{
  "model": "sound classifier",
  "dataset": "short read English sentences (LibriTTS-R)",
  "train_examples": 26041,
  "gain_aug_db": 6,
  "n_mels": 40,
  "hop_length": 160,
  "input": "log_mel",
  "spec_augment": false,
  "win_length": 400,
  "targets": ["voice"],
  "num_classes": 2,
  "arch": "transformer",
  "norm": "rmsnorm",
  "norm_position": "pre",
  "activation": "gelu_tanh",
  "mlp_ratio": 4,
  "head_dim": 64,
  "fused_qkv": true,
  "bias": "none",
  "qk_norm": false,
  "parallel_block": false,
  "inner_norm": false,
  "moe": "top_k",
  "num_experts": 8,
  "moe_every": 2,
  "expert_mlp_ratio": 2,
  "experts_per_token": 2,
  "shared_expert": false,
  "subsampling": 4,
  "layers": 10,
  "width": 160,
  "positions": "sincos",
  "pooling": "mean",
  "mixing": "mixup",
  "label_smoothing": 0.05,
  "loss": "binary_cross_entropy",
  "head_dropout": 0.2,
  "residual_init": "none",
  "optimizer": "adamw",
  "lr": 0.0013,
  "beta1": 0.95,
  "beta2": 0.95,
  "eps": 1e-08,
  "grad_clip": 5.0,
  "ema_decay": 0.995,
  "steps": 7600,
  "batch_size": 512,
  "epochs": 149.4,
  "lr_schedule": "cosine",
  "final_lr_fraction": 0.01,
  "warmup_steps": 380,
  "weight_decay": 0.0
}
Rows from expert 1 of block 7, named by matrix and row number. Rows with one number belong to one neuron. Each number is 128 + 32 x the weight over the matrix's rms, rounded and kept within 0 to 255. All counts start at 0. Numbers have three digits each.
# up: expert up (model.blocks.7.mlp.up, 8x320x160), inputs 80-159
# down: expert down (model.blocks.7.mlp.down, 8x160x320, transposed), outputs 80-159
up.137:125108099044172121119190115144140088128125179143126132120143088135128129111121103165159119121121149108095127150128081149077148059120094126123102108131113100107190057141112131141105116128086220166194108131113125109145133127216162121131136102
down.137:139150063131137068116080121155127094156103139179091182104087082133127160135091093063127125147042107121152125169167157161090063121168101118146101181170099078156221141186190112115098169084131140135086112082137076158067112121104184106090125122
up.138:136125118108116134096132157143076037113089191108135129143136137157122161126115133144107160147144181084133102095117113063100075105119164094149113131114150138173132102107103103085156100183141146128142112125118164117065131158162084105118115079
down.138:147142093123083108147095156109132126139167135184090117119179127144139151090152119109171097120149133191156154176103132144104078146204060128148149097142111097103134170128146108166123112082152125142096123122153116105155150072089133080111099124
up.139:120113053105125121117183138107152147137163103148130140145159188104085162149136139170088141155075134110112124105125120135144078117099092100146170124114108111093148115181111066105145125170101126136160155098139131136141124143137147044173131123
down.139:155125116150163088116081167126141136134214175118176157095116074105140152085162169108205138082109132108071156164097131131163153158148148151145080077138174109124130154159105112247063146083197145160103140123167091145175125066103114163156115166
up.140:088143126141135149138114179134124094057049136141117167140127113120123161109152135112111139112124186141137197120104097074126125080115119119162183105148134104146120162154114072151065206109136200149143147120153157087174083138153129140162076145
down.140:157119132145125097123082133130096162093133163142118106108138138086155117189175190066141162141135144212100095096098105112182175072196114138139015084145139096143184079143108126100137100140099104125139117128139119196162141083121168091132117088
up.141:149086095103148174112135060128148147146096155105122121147165164121139188166115182132191172114106083095076140115150110134110076037119095067110118147081102085156145076093127107104156118182138110159147121130146095150112160133124164116076114120
down.141:175109065138086067148090152107137068162160187167170122119137129159129172124162160086092128150050108139108128156086134143113096149136083130178148131132148143123151147158220117157112121078185178127076141081072089167126104110120130093130071141
up.142:109114167128149123132132195120112137095151124131136094131080126147123143120153067186104147118102137148157173158151107104164134120094129137146130105156066136107128109167133100161108081139119172152192116119102168135124124105082108146105132136
down.142:138099124123144115104111166123132182134167118127135089097128158103111134106126111090132127149118186160105114156113134126198154092160141146095090137109096112100174174079103126191138131071137173162182120100121120160169172154105095097117115096
up.143:150116138117158101132138122145127099143079163164119131073149128116111223143101102129148122108081192142021133109148116090105047062124173101128148096154137156149137078178158097162079145187181112100153140097141114168170130110129150108133100200
down.143:179077075157084054123057115121196141124148151117126130146140092115174135124152127073156152131078148094172128147152143172135118144141040132184137164162105120173166144172194086148062189119207149136127146079149107147093187125135124070090084114
up.144:093151128084229163132105117127134126121141117152133103146091131136129153149082134187110067124076134170155142098099120111108113129151131111083151127092198093119102103102127107115157137145080161124116156123177151046128096141090146024075125136
down.144:109144104148160104138131162143120124119134092135112132131134153157140142208127101156143126144055155169153134137142129110109085117125187112154116119143147127136138103106098151105109113103104111129103150165120119119161120080137240124136156117
up.145:158133142124125125134100226107120112125201196109097139085176091198137128112132188077117166081116202189080197107123121098158129184118139150150113095125157132114197162159183113150138195120100164104141087127182182062141178136186102147102092164
down.145:114145190106087193122093081156082159136153172158149060128080105093136042134170113119074101164153132096116090148135149110141255053172146128159086095119048133065093145133084096111111125066071104132190094156054144180108107129122120101086130143
up.146:120145078139160093132102093128096152174118143149090145077112138108092160177119124125148119135136126102124074143134122147164105104187125098074184165140164067140104135119139146044145152152094141112139109117130078162167081146086096110152163099
down.146:143131117135130054127094133132157077103155153187154148093140158206140152075120123087068077143083123133117099125162144124093092181130133125171163165113173159143147157151130098143070106092128163083108122102140098109096123070122103178112116126
up.147:133138086149103158144114122097096123195138157131120130142134074130085167164128121107140114110078115180032113096108107203148109086143115122134154138163148075163141138113119110189153080171129167165174133126172147151020139140098160030139100131
down.147:160134064144114098131087151115127103181104152122121134130176091142118110084154086110153138173135117113148142155161108175161110109119072123199138109182090101170152154135157130121070122074167122133105087105159103079124145176099155121054133143
up.148:176096210101139113100107180109046173121128154133093101150099157137135150144123189084084111124110142179115169112065096162111133116114146083084143197163112086198136182128171058152130128120208121115157076157152155105184126113146137123146121142
down.148:140125172153128148118112081153080147142161105157164116129134186130089107076178115151149129146153103141082126118094121080184220118147135133166100118160099097110150130128050124124097128135096106111106080107124181110130148089169115162104089113
up.149:151155133177129124118126114126135104149095125103112143133134125154139148118153106151094063108178147127131102112166162123126130158180127128154097009139097142143151132146104159151145096120157168155047165119136180147074132133147089146118114141
down.149:138140147137136117188138091127164183147070160121150126169099107150128125161114138146165110121138114093120160127151121158095093164079048108105124143087099160126107170123134187144123170118116117078110145162111117113128140149108159135083125129
up.150:111168142101137100133104101183149139135111159093124086179114145097112190076122114166088133084099153124132097092092095130148108125164106138108160100095095158138133133077136208076109122104178100150112098115154175080137121201089149096142091162
down.150:108120095164138109110081137154131153110151148171141143118123170150101174079111108086089102128094107163116124080156125132122048128159124127143099091200142122159128137189108133207121119097155147160142130157091121143115082115095174092103098140
up.151:081144086112164100130103141128118075148029085130144122133092118064117213172126168116149083097070158128140102044131113169165033111150123120113227103088095106120135090123128153119168087152077143157128137101150101137114111142145134073121088154
down.151:155088175131087127127125144139115130197104179139125105133117128124166152068133111145089117096100092108154149143101109135127127108099098111132095099093131096120156144130099124089120161150112125137139111058089125119112075167117165149156105094
up.152:092086118093211097107178114130138124150046110186175143090131176070033214165096138144081147140141137158109150101096124095139108098153129153199192104151133150164156082144099149089140163099112085129092102180134157080174086152102043076112150123
down.152:092168106229112079096176137104145106152147143167142187136134168135159157110130142120168106159169097059142132121100149034075133231139210150074115175091185097108145140141146219097130089119142154127094204200116099093190145035140200142121095090
up.153:151062106094142119181114095110103112137115165140126144081148131129058187120140116118135077111086160126129136088091118078135050067104172098163164074158159112111182075105097104139151082118114137110110172121106127095091150160139122064117124184
down.153:164082095118092128108144140082138095162145109134153118064126103135136178093171114147160097140127112107181144116134158100130063209103092136161082124130117097166199173158104114136105151120167121175115159158136167154124129112126117133108141106
up.154:176147167109124143147155179153076117153185085065155100178137095138121101124093183143161119091096173139164155118097119127186119150131095133139170117160126101124123077093084171104127117152142169159092124159152136151108151090115097087120126186
down.154:117145134160150143155129130131119100129054119149143142115163124184141089099168125090099139106149136143094089122175118119106122119115116103105080133161120138158106142145112125130135113115132097086134157160104135111107133155153146086135146147
up.155:160090117162151122092186117103108122180110128142128159144122139098135197066122159093129158067136137169059074087103093109120039099136123108135169124158083092156144118112143132154125065140137158169125137122123154076086127128129117068145108139
down.155:170153123138111032205096139137095147149181147104111128077189082172160158090171130107141137132072124139085131192142154130111109117123070146182069153137128108124151187117143115166041153105193109150082094136125057159158119142132153180145156124
up.156:135124134123089122088176199121132108122105114081117113125084138118112114148160144134109130131119096119140118059104089118112103079146168135118124172107192111117165066165082097150175164120125120047154106131154170093110163171110119093102124113
down.156:120126110150141086120124113121118157144146113122169157132139192127137183186121122114126115116099116163149175166117193120133137149162185136127147134108156137121091185131132141143087086118144169139086143205144073079185149088107145203140141107
up.157:103166116103153124118115124137100139116088169113153114075153118165119139119104121113108160154082104105112129088180153186143079153127082129129117128132125158154179097090185147061099156141147105102147095126121108126133111121133164119120131202
down.157:107094081140080110128092150108077127125144168148063100079121174128138108089137066101123115105141120153079082171155168134140112169098067126191160105209092080110194160145097098221090141072123136124079126078142092143107115137149174113126141161
up.158:137115117172161084138197136127107103186014112131119119114143150131068161117125146145146115111095123194124131078099142118115103091127153104142128120149089114148087056137113165124122100115102126142126132128103168103135097132087069113129125049
down.158:102127103176127026074149173135076143158135087151117112089089214137141147152182104162180105096105133126079157076138189088105087179125155133147077129147137135106158131202105144117086041173129120122069147172139097061157164102077166142115099108
up.159:142147154136160154122090221134066107074113129198175141052113123155148116117192137168118105107094161185177150135131159090134157156130143130116104061119111124146118170125117072149128106107123154126119127159119135089143103120137071135159114155
down.159:151099139165111098137118092134127207111142122090134108195144202089127080156077160131185174142185188192155129107099149119076173206111109125126127169058147107109099201092178149068142132146132119126081156153098077105194175129132181120158149128
up.160:151163127196153200107084140171110068104146096159070181111136144142154150154124147110086176155071163134148120094130134170159145125154139088138135150122103116123161173115137060136087167128148104131139095115114088122164123138112180122189089180
down.160:136055172217112116123114107162146145082156130150122126105128172107095139145134172085149106182105113045115129147080162150173128086117127124121089143149099109108160111163125123205113130126079125160120125087176135149165119146149167144118122123
up.161:076119084116140179135146156151105127104084115108128119131102103143087203080117159118082118087057140089097139120170096193125091095159110123144222111150090124094095091138154106132175152088075164109111104157129161073155129106129125091141067136
down.161:141118084104171114125110131151123118140136138129110109097109120116146220083115055176134103103140126122127144203150165125133083133119163070131138124169194110145150142115167125108137129071111114132134097146111085134179176106119144130156108080
up.162:139152088128139188146114166127103125161139125058125152131171136115033151162123114151134100152105102080142077071114096150108034110192156125131161122132147173161101070165183123123171124125128175184080133128133108130004152134126090081110140162
down.162:177131080157159104148117142140115100118103139101165172105121124097149153115133174108159143138166192160097131148105132176120128160137085131137080169173143092135186179165164169158169114062170140148095149132128106153154176150133138113129114147
up.163:103129151138132210142135115155153151108130156126202127102025113141147102162160161052102054104031171094180117110151177103168115149151112137134084113140119083153210149164136113158121115102147153123143164127089120116102149202155112072111138158
down.163:148129108112106120107136130115139142154125171141161153114167175116124068095074123175149141129189117123152135098118135122120142116117146111086109110098140136093072121107130138080139088131121110134125161140136130114154093136124174110157104112
up.164:194122129104136130118081162138124089126093118102119181102120128156123175120131196108142175118082144128122104118113082162167058103173138114150139191168150121101156139136124126155104136118127176111146124090191136162083093108116142110151118099
down.164:201117122112149117137098154084115156138183188134155104087213131156184141090159129106182124125142146096091135125114130118154129130090100129154088095122154109132150190105229119173091195125164118147095073116141102157099141112154151082160162066
up.165:111097079118130122137131072068099116108080150085113076138134122150115166105141136180151132120109127121148123092084109099102100067137140111124147094151153158155094070117182130105155143100140106115150163098079061151145110143191110100111141106
down.165:083101073169130055130095164142112150131121145153117130104140109156179165083116153153153089145114104171133106173076140184099103132180097142176166128115123138094191162171143069150107193083116133196096168120126079116142119099128153092149085116
up.166:074140119106235181159124087160089057107073118148170164074128101112124162126096122105087145185120158083081144111124117162165095115136111107162110159145102192127097072125116118187116126141125142153167074113157161131080142122174173061171162099
down.166:141132103105142105118085127121091148154173142122071142132148028155158126092124148054135106103070074106136116141161169150184117094175037144188154137158107099118165131157133163117102144063204109131112149065136113140115121137136140117114086148
up.167:122129123172185109101138114126153119124084143147197160201117099163104251151141121131133104150101203140090125119144124174128020102111109159129176124137141174152127159134103132109133129137130151129130106124163094112129074137103109062140097162
down.167:125203149099143041175124179133129090088187208098135182128180175177254076072125126077184120140102171084135140141169164110112140128115077167125132190129137127136164194082094118113042174149097171117155136169117042140108103092139174166161179092
up.168:106085145162200129079140168081137153108073139156134153167123145077094165150172215121110114166115127137095107105090118102135020098155132105097189121117147128146140106188112133100128142102075183122126133117133182096141088130135071087139099110
down.168:104147127173097102093146115112142137119159135146130179110105195134174149191177139118148100154177111101148132169117161053122127225117170164057087152094165090141125153180096164076102085125114157129112151208075101112151147055116159166116156104
up.169:114115088127146103209093099148158117135111122123128146106142092132142166120149123164144136127085152120103111170115110135139134093120154164100154089115123116053114075099116091148154134110115130135135107109106151122111141106144098151132138188
down.169:158132028114126089114127124160126099137126151165089132112176127151135216074123065062165151136087121075148137121087154143128053169154109135165124123201127116136201104175144130169071080119235159139078083103117040133108104146122167081094123117
up.170:087120070140146145163144136149138070140060160156122147123169147100071192147108133172106141116145146143077169123124109170086087092177115090185145162179109176131163103141085123189140110140096133171159116131088152127108181093121100078135021116
down.170:171096055114108124110088134134121089159091172119102150112175081164137129097163161096174161128095073127086125122131171125172116156117075120109092107116079095118172145196177107182139174098176146151098056073142101134092116133133178098122114102
up.171:090124071118157166120120167137122136110119172085114153147138150129119178122127177181095097123127163155111124149154110106101033112106130105178132126101101134103081084140169149136102058120153170210128116132131136101104132131141067095149074049
down.171:141147097115093134126154175157150103109123158099144107103107106158129131107161101118128137114091124095150093107127141139135122126084145108115057172158159096108126172135108131097141147118105118145075124172161123131111140085148164115127151144
up.172:117116074145188143158106059162112149146147086122151084116091120163144223085146105118151072134093101095096114161189121149132121138167107087107131088146135139128128098071138204151129098131128078106143169132134144163141158082157145117096167148
down.172:145095086125123114157081151102127136153156113132097110137141087118125168070163131101119108146092122119110113124112125176158106146133083114197138150151142139126144157175102115161138141070178137157076152083112104152157164099115093120129070102
up.173:157136132140154149148149128138100149169077177129171090150145088133163175158103123139111135137114134118129150104104075144091093118169163144124175123121147110145084149096121105130146156127139115151089125173114087145159138172115141108128116133
down.173:129121143137106100145111155149165100136129167130117114177127068157105192131142140115098102112081131108152092134152190134176125135141053127169150139129104140141174121159139129180080136085139164131133135068120085107100117144140110102094157112
up.174:110149145118170138144087115144156129080124137182117096191115158108115196155112128155134151124067194088063104111112107142109093077106073076198176154094107144166139125143119093140081145112134088117087111117120073100149175164113174114105122122
down.174:118100069120105069123115125158145114157173182120138123112174088180142203116156157087129128136060114105089107165110129128102089154131088142167140127168100123122160141188128103136122177073207142152114122078122114158143109083116141122111106125
up.175:157151189167143160165103149168125153125149138152135168129093119158223126082155157151145181086093146133175107202137150093148148182122162110115072078139104127163185166137115096225066137098108205164155147183097142146120127192131142110145157129
down.175:155111172114084140123161094151095187132184120122129085107148124141096088153124125157174133172133100145074186140151125091103234089120092107156151165103148170143032167119169118046127130126111084151141169169141134124137178126133144147172109161
up.176:064059117176202140097152142113135099158073118081088186140138162108096182097135141166156096118166101156095092064076131059170088126192116144109151161102121079172088093182091127119165140132079154113127158157101094079106107143117050095105108063
down.176:089176072153069083115151117133163180141129074180154208152127199124142089170187136139163106158190122120152074111100117055076133208113164159063139196072202137178093180154104144103104083128110138170072146185082130095189126078076170172134142099
up.177:202129178130097101116098170196090133130184160086069128061168107144216103094106096080078194131101140154144178093176126167168108131085122086127166143198037132076158171187151089167122202090167116086156075134123108150135096133187142104149080153
down.177:134149218116053134116090113177079126142114112168131078134115111131143014100117121101168126108164121151112126138109112099134255109143161149137128077120109123095118126147077129105146118106110157106131102123075150124078109110162120168097136143
up.178:085133152196173122041191183087138082167114097170154113192141154102133202173169135150091133114098133170124093104138158081152071143163159168076175183098150157146117071148117154125166080081096148082096108117151127125145124109166047074101063079
down.178:098180097128056054079187092110161161174127078151176199125101187131191132161171131139187103141213136103183048120096180096053144245137162150086141247091193117159064145175146208025132078132113141126076176239110107090196187048095139164160151052
up.179:150173138125116150122123168102108080077145136138091139119113134160183195111102083136127120095086149098124130120118141089102079138136128115114146105135095115099132090176167124207134111079151128138124097141126196129091116190171068111155122135
down.179:146128113150107124101079123143149157122127137124103129137151111124120118142142170135154100141140142102104141120131111125204127114156089122159071115171113083119197148178143115134133136111142097123130137148140100145144124156165125093101117112
up.180:072116108108178153130146113101158138122088091158040166116092116102128154094123111133106131143138184089138107116131115087141027159143147121161168082092109131149151089150132133090165128173129141143135129150191168112152139142119119120136104160
down.180:117125100128152057152123138079158085122136097108117125123109129144148173117101125132085113105091142076162159142149148198124069124109112135180160142110151149126141140115120118124091151110120124128110128133144123175116139092158168182148125123
up.181:178100118135187083059112130106120073143175198132129124178161090130156124154092187124086178167055171153056138039121101144130158115052119095139155171132154074139111101111133094133182140099129093103184049136183159108132109096189136143155061157
down.181:069140186123137144099101086117133119121121128164121105123103151092117036163156126096119131196135121135106090154168115121188199089163154144137121085195079090146121108179060107086128125118086118101202078131149145143089101129077105152094160128
up.182:131069123173213111072161121076121083172117081129151157186078168092112189158184119143139098108117165153058136149090133100125058091183197161132193173167176128139133076089121151131165109068117168109116137156201145071164122141054093106119098089
down.182:103136109141125101089128118105150122178118141163130174146068160136093145199137144163137121155150109128196119111115206082091099233144183151074137136077171109087074145137087183067099051125122152136082184186086109090220156028084127184117147091
up.183:135083138135204096157093114118127097125138156097127101105104086116102196152110160113110140150084200107070145131123147142092070062106138136150144145184144087065152111132134109150099163163127148166057079103167141133111139162147121100088118107
down.183:147178083113133089118103199128117138123176120119110127120173156166212171130131164111151092112105163120124112143083129151093071185141113088124088148200149113101176171151168167088122101116149113153110109156124142087117111113121162118118119125
up.184:158134146128163073150127146120091118136141183095101119156126177192135145138082185041104183137079169129052142090115117118147134190071107108152162120145140065117155087164123105134103176126136124085150121140170102129225158174136126117113073202
down.184:090139179172119123099069074091090152164120124196132148135088136125081088138104149099123143199143176147095087114142116098206204082196130107165134105174128110140152127144085106123132105097076097121156139138191144168095158051111109164099117106
up.185:139113112115153117082128074113055114134099125110099121131150127152122192141117107128147159104133136116101064059103087183148044051169083100139154122131125107174116000119158102080161075160143133182135116128079166134104095176186117104101084181
down.185:153144057142131095183118158100156159150108130162090105135158142151119132092171116079169102130117093141139185160143132144114103151088101147145107124153133140110161143103133114129118094107175122155058135104140131081121162106093134043105099104
up.186:191137145115124076161107194169124114141190169094090136142148140093183102095121167133052163139084156159119157099158186140119097152094150074160134109144122146158224140095122124128070165091118182112148120117196123098145096143175103152187101127
down.186:112089184142088134102061083112125206178163117171121151123106115107100053094168139136079147144163106160072083171160158123158255091161162126106111100147088075109086143146096095123117124111083121143167113113090147164111124133162156133112135153
up.187:119130087099192119163151145139134075116085153175152111129142121115074213149114149159112125152087136168103112160148088174134054133128184143132090142128189086167104078168083132153140128143098155139102112131176173083111115173118106059126125112
down.187:090147131161121131120139181147099100113159147153132150109126187149209091107177089135129106113126132150141164151103148094090155163133149132118067165158159117129148118099144112064079112113094118097136114156074089100145134098116164184166133091
up.188:127182156131167116141152182140109105072071157161110142185096139081159126096110174049172161111031099153104162079110134085094113097178117113106113181173140155132134183100180120139129162093137122113118129113092074168209108155161187079120103154
down.188:149097182201128127124133087112074127161148130111100137137149160089129101081154146111099130174173166120070159094143147122122139175158118116133127138122131132113136066166100148085125111127110128140095137154174124150121123090136131154129142125
up.189:114110119160166123115172147107120123089092162122103095165155122165078169124102144104155155122118111169105142118149088154109092099101102105119160177129118164110145091104136133132151132130130137084146094059147134096189186094165145126137078118
down.189:170116063118117073073073166134146146124140143146090127141131144108182089117112124090118136132082122133145112140110137147091108147137074150162101121158134105132164179122126128126110162062150093134134053113124100142117127112123177086127116139
up.190:106106124164182096095149102064150087158065116190172131160142167081127195165155105141143124130117109104108090137091091082145035127165170171091137111133143100133083069103134162108175129105134120153177095157096103136190110115094040103143107083
down.190:147154074159069062096153098091131113136182082164179194133099150120175110201134083140176116149108115140209109142090215077094138188164131143063143204069152116166114215115083144068089112102157153132054125178113103084198117070131148210146149097
up.191:123076110119194138104144126131096124135062130165116119117111157131148196157126164101164071129094133106144151103147102149063042072144110096187103174150125100132096092065106117109132145166128158147126077101188134140089142177132146079149137185
down.191:153171131065128075092102192146122151178162115135124135110187205175195140102161125143176130098167125160089171157121118065110115190132173127085068093119148087089107163106091158152109121061080103131112132235108097096157154138106192184153094155
up.192:150150154144196150110161131151159105145144141097160152138166169155133151128122178134110096140059199112069180127162149080139137109090189177117083151203125129101087149152106134117081151138141170139167123145153150146156142121125158116188071117
down.192:122161086196146082097085103146131105090143128135137137122073089101109141149119138152113108174139145138038104113107153061158112076143182100145143096163142108157144116217105141135154071114123095089144118182126192139104122129121126131134171105
up.193:162106080139159183100157111194134091137089124132127130089142132127146183141118166181091076087129120111057148139110077149136070099120149179156118118179137138159179103141087143071096153211125096151144116065154159127099146067138154116104068109
down.193:194139074085119078148107161122177120194124144114140099103197115127122148143132119064156124093071149060112127161151132193096111145116116098188097086123117088137173136151180148118150136110151125138113086106127120137145169131118164095135125147
up.194:171123153181097112145070186167091200101157141111060145138127130146137103143195168035130134116061152110125124152119164105137176175096113110155114113174161087160197138182110029185095166107102204109134128142140104116107096146152106129170138186
down.194:150095213141104174131116027152091137135075153118104124092075144128181000156146138176142126146156086142129150156134103092089255136135093106110169121132127150119073201132110133007131099133143111093126125148108148172125124158144105163153124127
up.195:178106120143148162141097183135172107084134102140118107145088141145102169110115146154125099137087139101160150090134100124186077135105162076150104121131158163151128144176121133127098125125119176117076091113086095156119168161113120116100131119
down.195:143076056161149129126139164146104093122146156115106148161138169139136226081100103195076146140123128107115109118135160149148079175155175156157133141174134103113176120123119093167131159047117098142135088138154103156120124083119131135150144164
up.196:137140144133086147135087138138110090154163162147119132112128164092105123117087130140085147138123131163114191153107130123124139108092111127071178141170132131109142128128156095183150080134147157051177078150151172170187170169106140113108156164
down.196:185121132144091080103083087133136093153137141206087137092090014140163113136133107094137122131100110127090108209108161097213084098138131150160089093208073098148209093173153116166108157129174149118120096036064091164098097112079130099075083141
up.197:064139090096218161149149154138103086140096137126129199127081109100178164133156124156121139075145119114133149121157108168147079104164110170124133088194127157114130121103109139142089124109127156177143137135135137147155112156123137089124125146
down.197:134115103135141126118136128123126177105102130097130095131125139119110116119147091145108153089108148131088128153096126143152091115188135154135107159124140123104124134191109139105145082094157113172107153140123081124097145089119115091111146118
up.198:123161126142190090129147117149121160095071136106098114183104158136141126113122119108093111157106092092130114147174101149145137179093127130133150093136109125112130077129058137118159146149117163116151122071102170137143116107128119176095137133
down.198:170123121173128102157136143170139152159133130151188148093126155118129139143162084122186119088123176161190128122124135154127100167110114137174114093065125144117174186143109145162060109069137111146114123151130119136099117176148176099166114115
up.199:116141129121210081101154172146124125145090121155184116182124097126098175133129161122161074107109158095125077091164113106169068097155176142134179137175149100157135041108120153074202105121112149112065127129168095051132112136109071115081105172
down.199:109178094170088116099177133093166101142146140120119113115136180162201083153174127141150107162126135089195118092107120079078152166139187149098132152026154126139145112137115176073074088165098159150101145189172138072168124091115157173169145104
up.200:112133142156180125174102125154175152079164130121133152125082107157110160158127173113161147104087089153172141125140083120135135136122127080101117084140149157116169134144086153207128183138135119147121132145122155116186125139090110123152136149
down.200:138105118138096109085107142132100144163191130141103134114128176103131105127146167075112115152136154156135144134142133113151145131135141125129082115102161113105121157117145131164099171053074091194131078195112151175174150148113149140155106105
up.201:129150094140169146112176083109156089125127082046182127105127173093136126133115124175132171164111155142110088079157099133091063084153119160160164148169156157133149082144107176143177103188178122175117179145091142107141162149094115103144095139
down.201:100109109122121168142110150197141161129119137111149136096113121151160169083100143097150131131113152139116142143159176132124108170099133134167110121161125129133153145121139110138125100106126133133103093141092102118120156176158163157106118151
up.202:145129136135134143100168134117114125117120157138106177128132126155136199164130161120148114172127149129120139086114127109104050107113109109138158133123152109140070062146114131149122110173126189144136139104115125134121171115140107012122127090
down.202:154156090146150108145106195208110139100113154106138112135157087166148135111102134131165116153130132136069127147154114143104135123124144150173076191161146127138198157122186137142110110136113105144099126157121101171184143099130190124144138121
up.203:156060115118155139118112128104114066139067142139113126125117147100126197100125127169147089146144142122135145095095078147158070167123107150091084139135134091161160089130146112110135160184101122141142122074134180123098096100104130103108137156
down.203:148106066122126116103112146110112146152184127137092147107157124158119176096180125128138095135063134145134141136139099196137067174156060121137136141124145139119144149171143077145104112083168119147067132143130145098136146090125153110139082075
up.204:116077110173152138123135101104140143135067139115129164146074161126100162168113174155122082171116141111131139099142095195086011154123174114131148149114091144146173134137090144148139119125069140175152116095128112107145172167103132026108152156
down.204:130137116170130126166121172170127096129129150147136133136088161055141182095154133145134149123066144100069079141167148141167165116112140125159082083127161118087095130144107062170090126124133134170122082105164147162167113052106116134164135113
up.205:126140118085143160152169111099127112095186140095130119087173107127067207144157128138127138098135132127110152146139054169165075085164114169165164108225157119164141122196090095146118108164133092131126148142137142133138158163118130080165139169
down.205:143128103166103073121133159154128114130150156116126133102153077205169159075163166119187144113115126101101134120181109156163105119105063152116085119164106104148181143172136100160104176096185119148129125113155053137140141112147135093158130137
up.206:136099094123199144131137060137142159130112112136100139143118133140146166136147140091180106116066139100124181115127112178123094110123120120107109141098127170155141118103133082128135102116107141132103112144119060080133120101116141081142122147
down.206:140065103173077065135047142130090148128146159171092100110133123151123176083140111099124109151081152093100080180078158212130099137124109133148109136126087073152209183169155100184120139132143120169092120067125070151070111081173178104120081136
up.207:160133095103123165099119119192097109090096102126127157058148114114102166143131086119123148170139185121126141124121128146137067121143109154078193068106168110113139101082160107154150094146142125139121116156133127146149119116102064105123164071
down.207:091127065104102099109078150137139161135172103156137147112151115133148177094147086113096109088111161087125133106155119167162077161111054157140166143170119121133139162119132136147126153036158103157164094099134096096129117139135144113099122112
up.208:146132162150137162118085194133136130092228187106051159049108119155183153131078155071127180130105126155121160088119156110192164151069130141195163096121149116111176202136125087119089205070086152085127074170146147136170095177204165125177090135
down.208:089132255135079166158113108141105158111101177139135161146118130104119000096152119116109160129153106117134109148095111073166255094170102103118115091132134142116091116128080136123104112151086143144151115143104176161087132146097116134108133104
up.209:127148142113152158156106204116135058149081108120140095058136093154080169113108166144094194083046127122116184106137097094108114063101115139142145107172087158147114096145149173180140126190112113091154122114149136095105180118122135090108153156
down.209:164118075119079130100132141121141118150121164168043167092115113151133163127129092079127148126107151124137131170111136177067078168156085144114084108134110097142143140124182142187103098128142132137098127141102091112120151125111176135150135123
up.210:169076090180099161146102113153087141168170185129120104124110127125159121110127190053130097169100116130081187116101079110125187124159124087123046119193134119151133163208089129141113105098112117151128090163155119157168128165129163098148070138
down.210:078120185120120175147096077134098154187113120149144088145077145140111023102127105089106131132184124134091101117157138069159247123154132132125128110149105121112108149048085101130128104123110139102132097123067185176163111132116169132098115114
up.211:066158097101148144131130153181092131104097110106148162199127124106126168099114082149151158098074138097093119071153117113138104077135133145128095083158125099114153123115160165156089126124108154126135146092092124127110133113123081069166099169
down.211:154116082122113154154131170148102115126180173144137076143155133188141218120156112199128115094083138113096157142142153189130103155168162148152162118180129116123156181149146115109139125105175132173145078122160123109121117106098135079132094163
up.212:122100084117188119106098140188098115159069119167099139158130155105146216119162156101138142081079131139040128108106132091170100122158220147129091109120123122165147130143116166077140129093130142171118157080165193087128097183141133116111135181
down.212:085152056174134104135181154153144107151160117184138106125138189144143126101150133158122076093128117104172138123134159142099137142110218144132099127134177139105158188122079125095129123081119138125104134194079117076159186107141136187109134136
up.213:138095091128132110149101105145101099126098164152147136170200113167169139084127121127139102141101149134109133081111084169131077079124103079146178101177104181123158111152091103061085132168118149147115094115159096139207199076125160072155117122
down.213:147121099114096078099027176118120151131148176139069116151190056167170077095124124059181115092097114088114125203164196108116152124165054154131171116190073128118147144145118112134061189106204165115090101062151099150127153152166163101115119147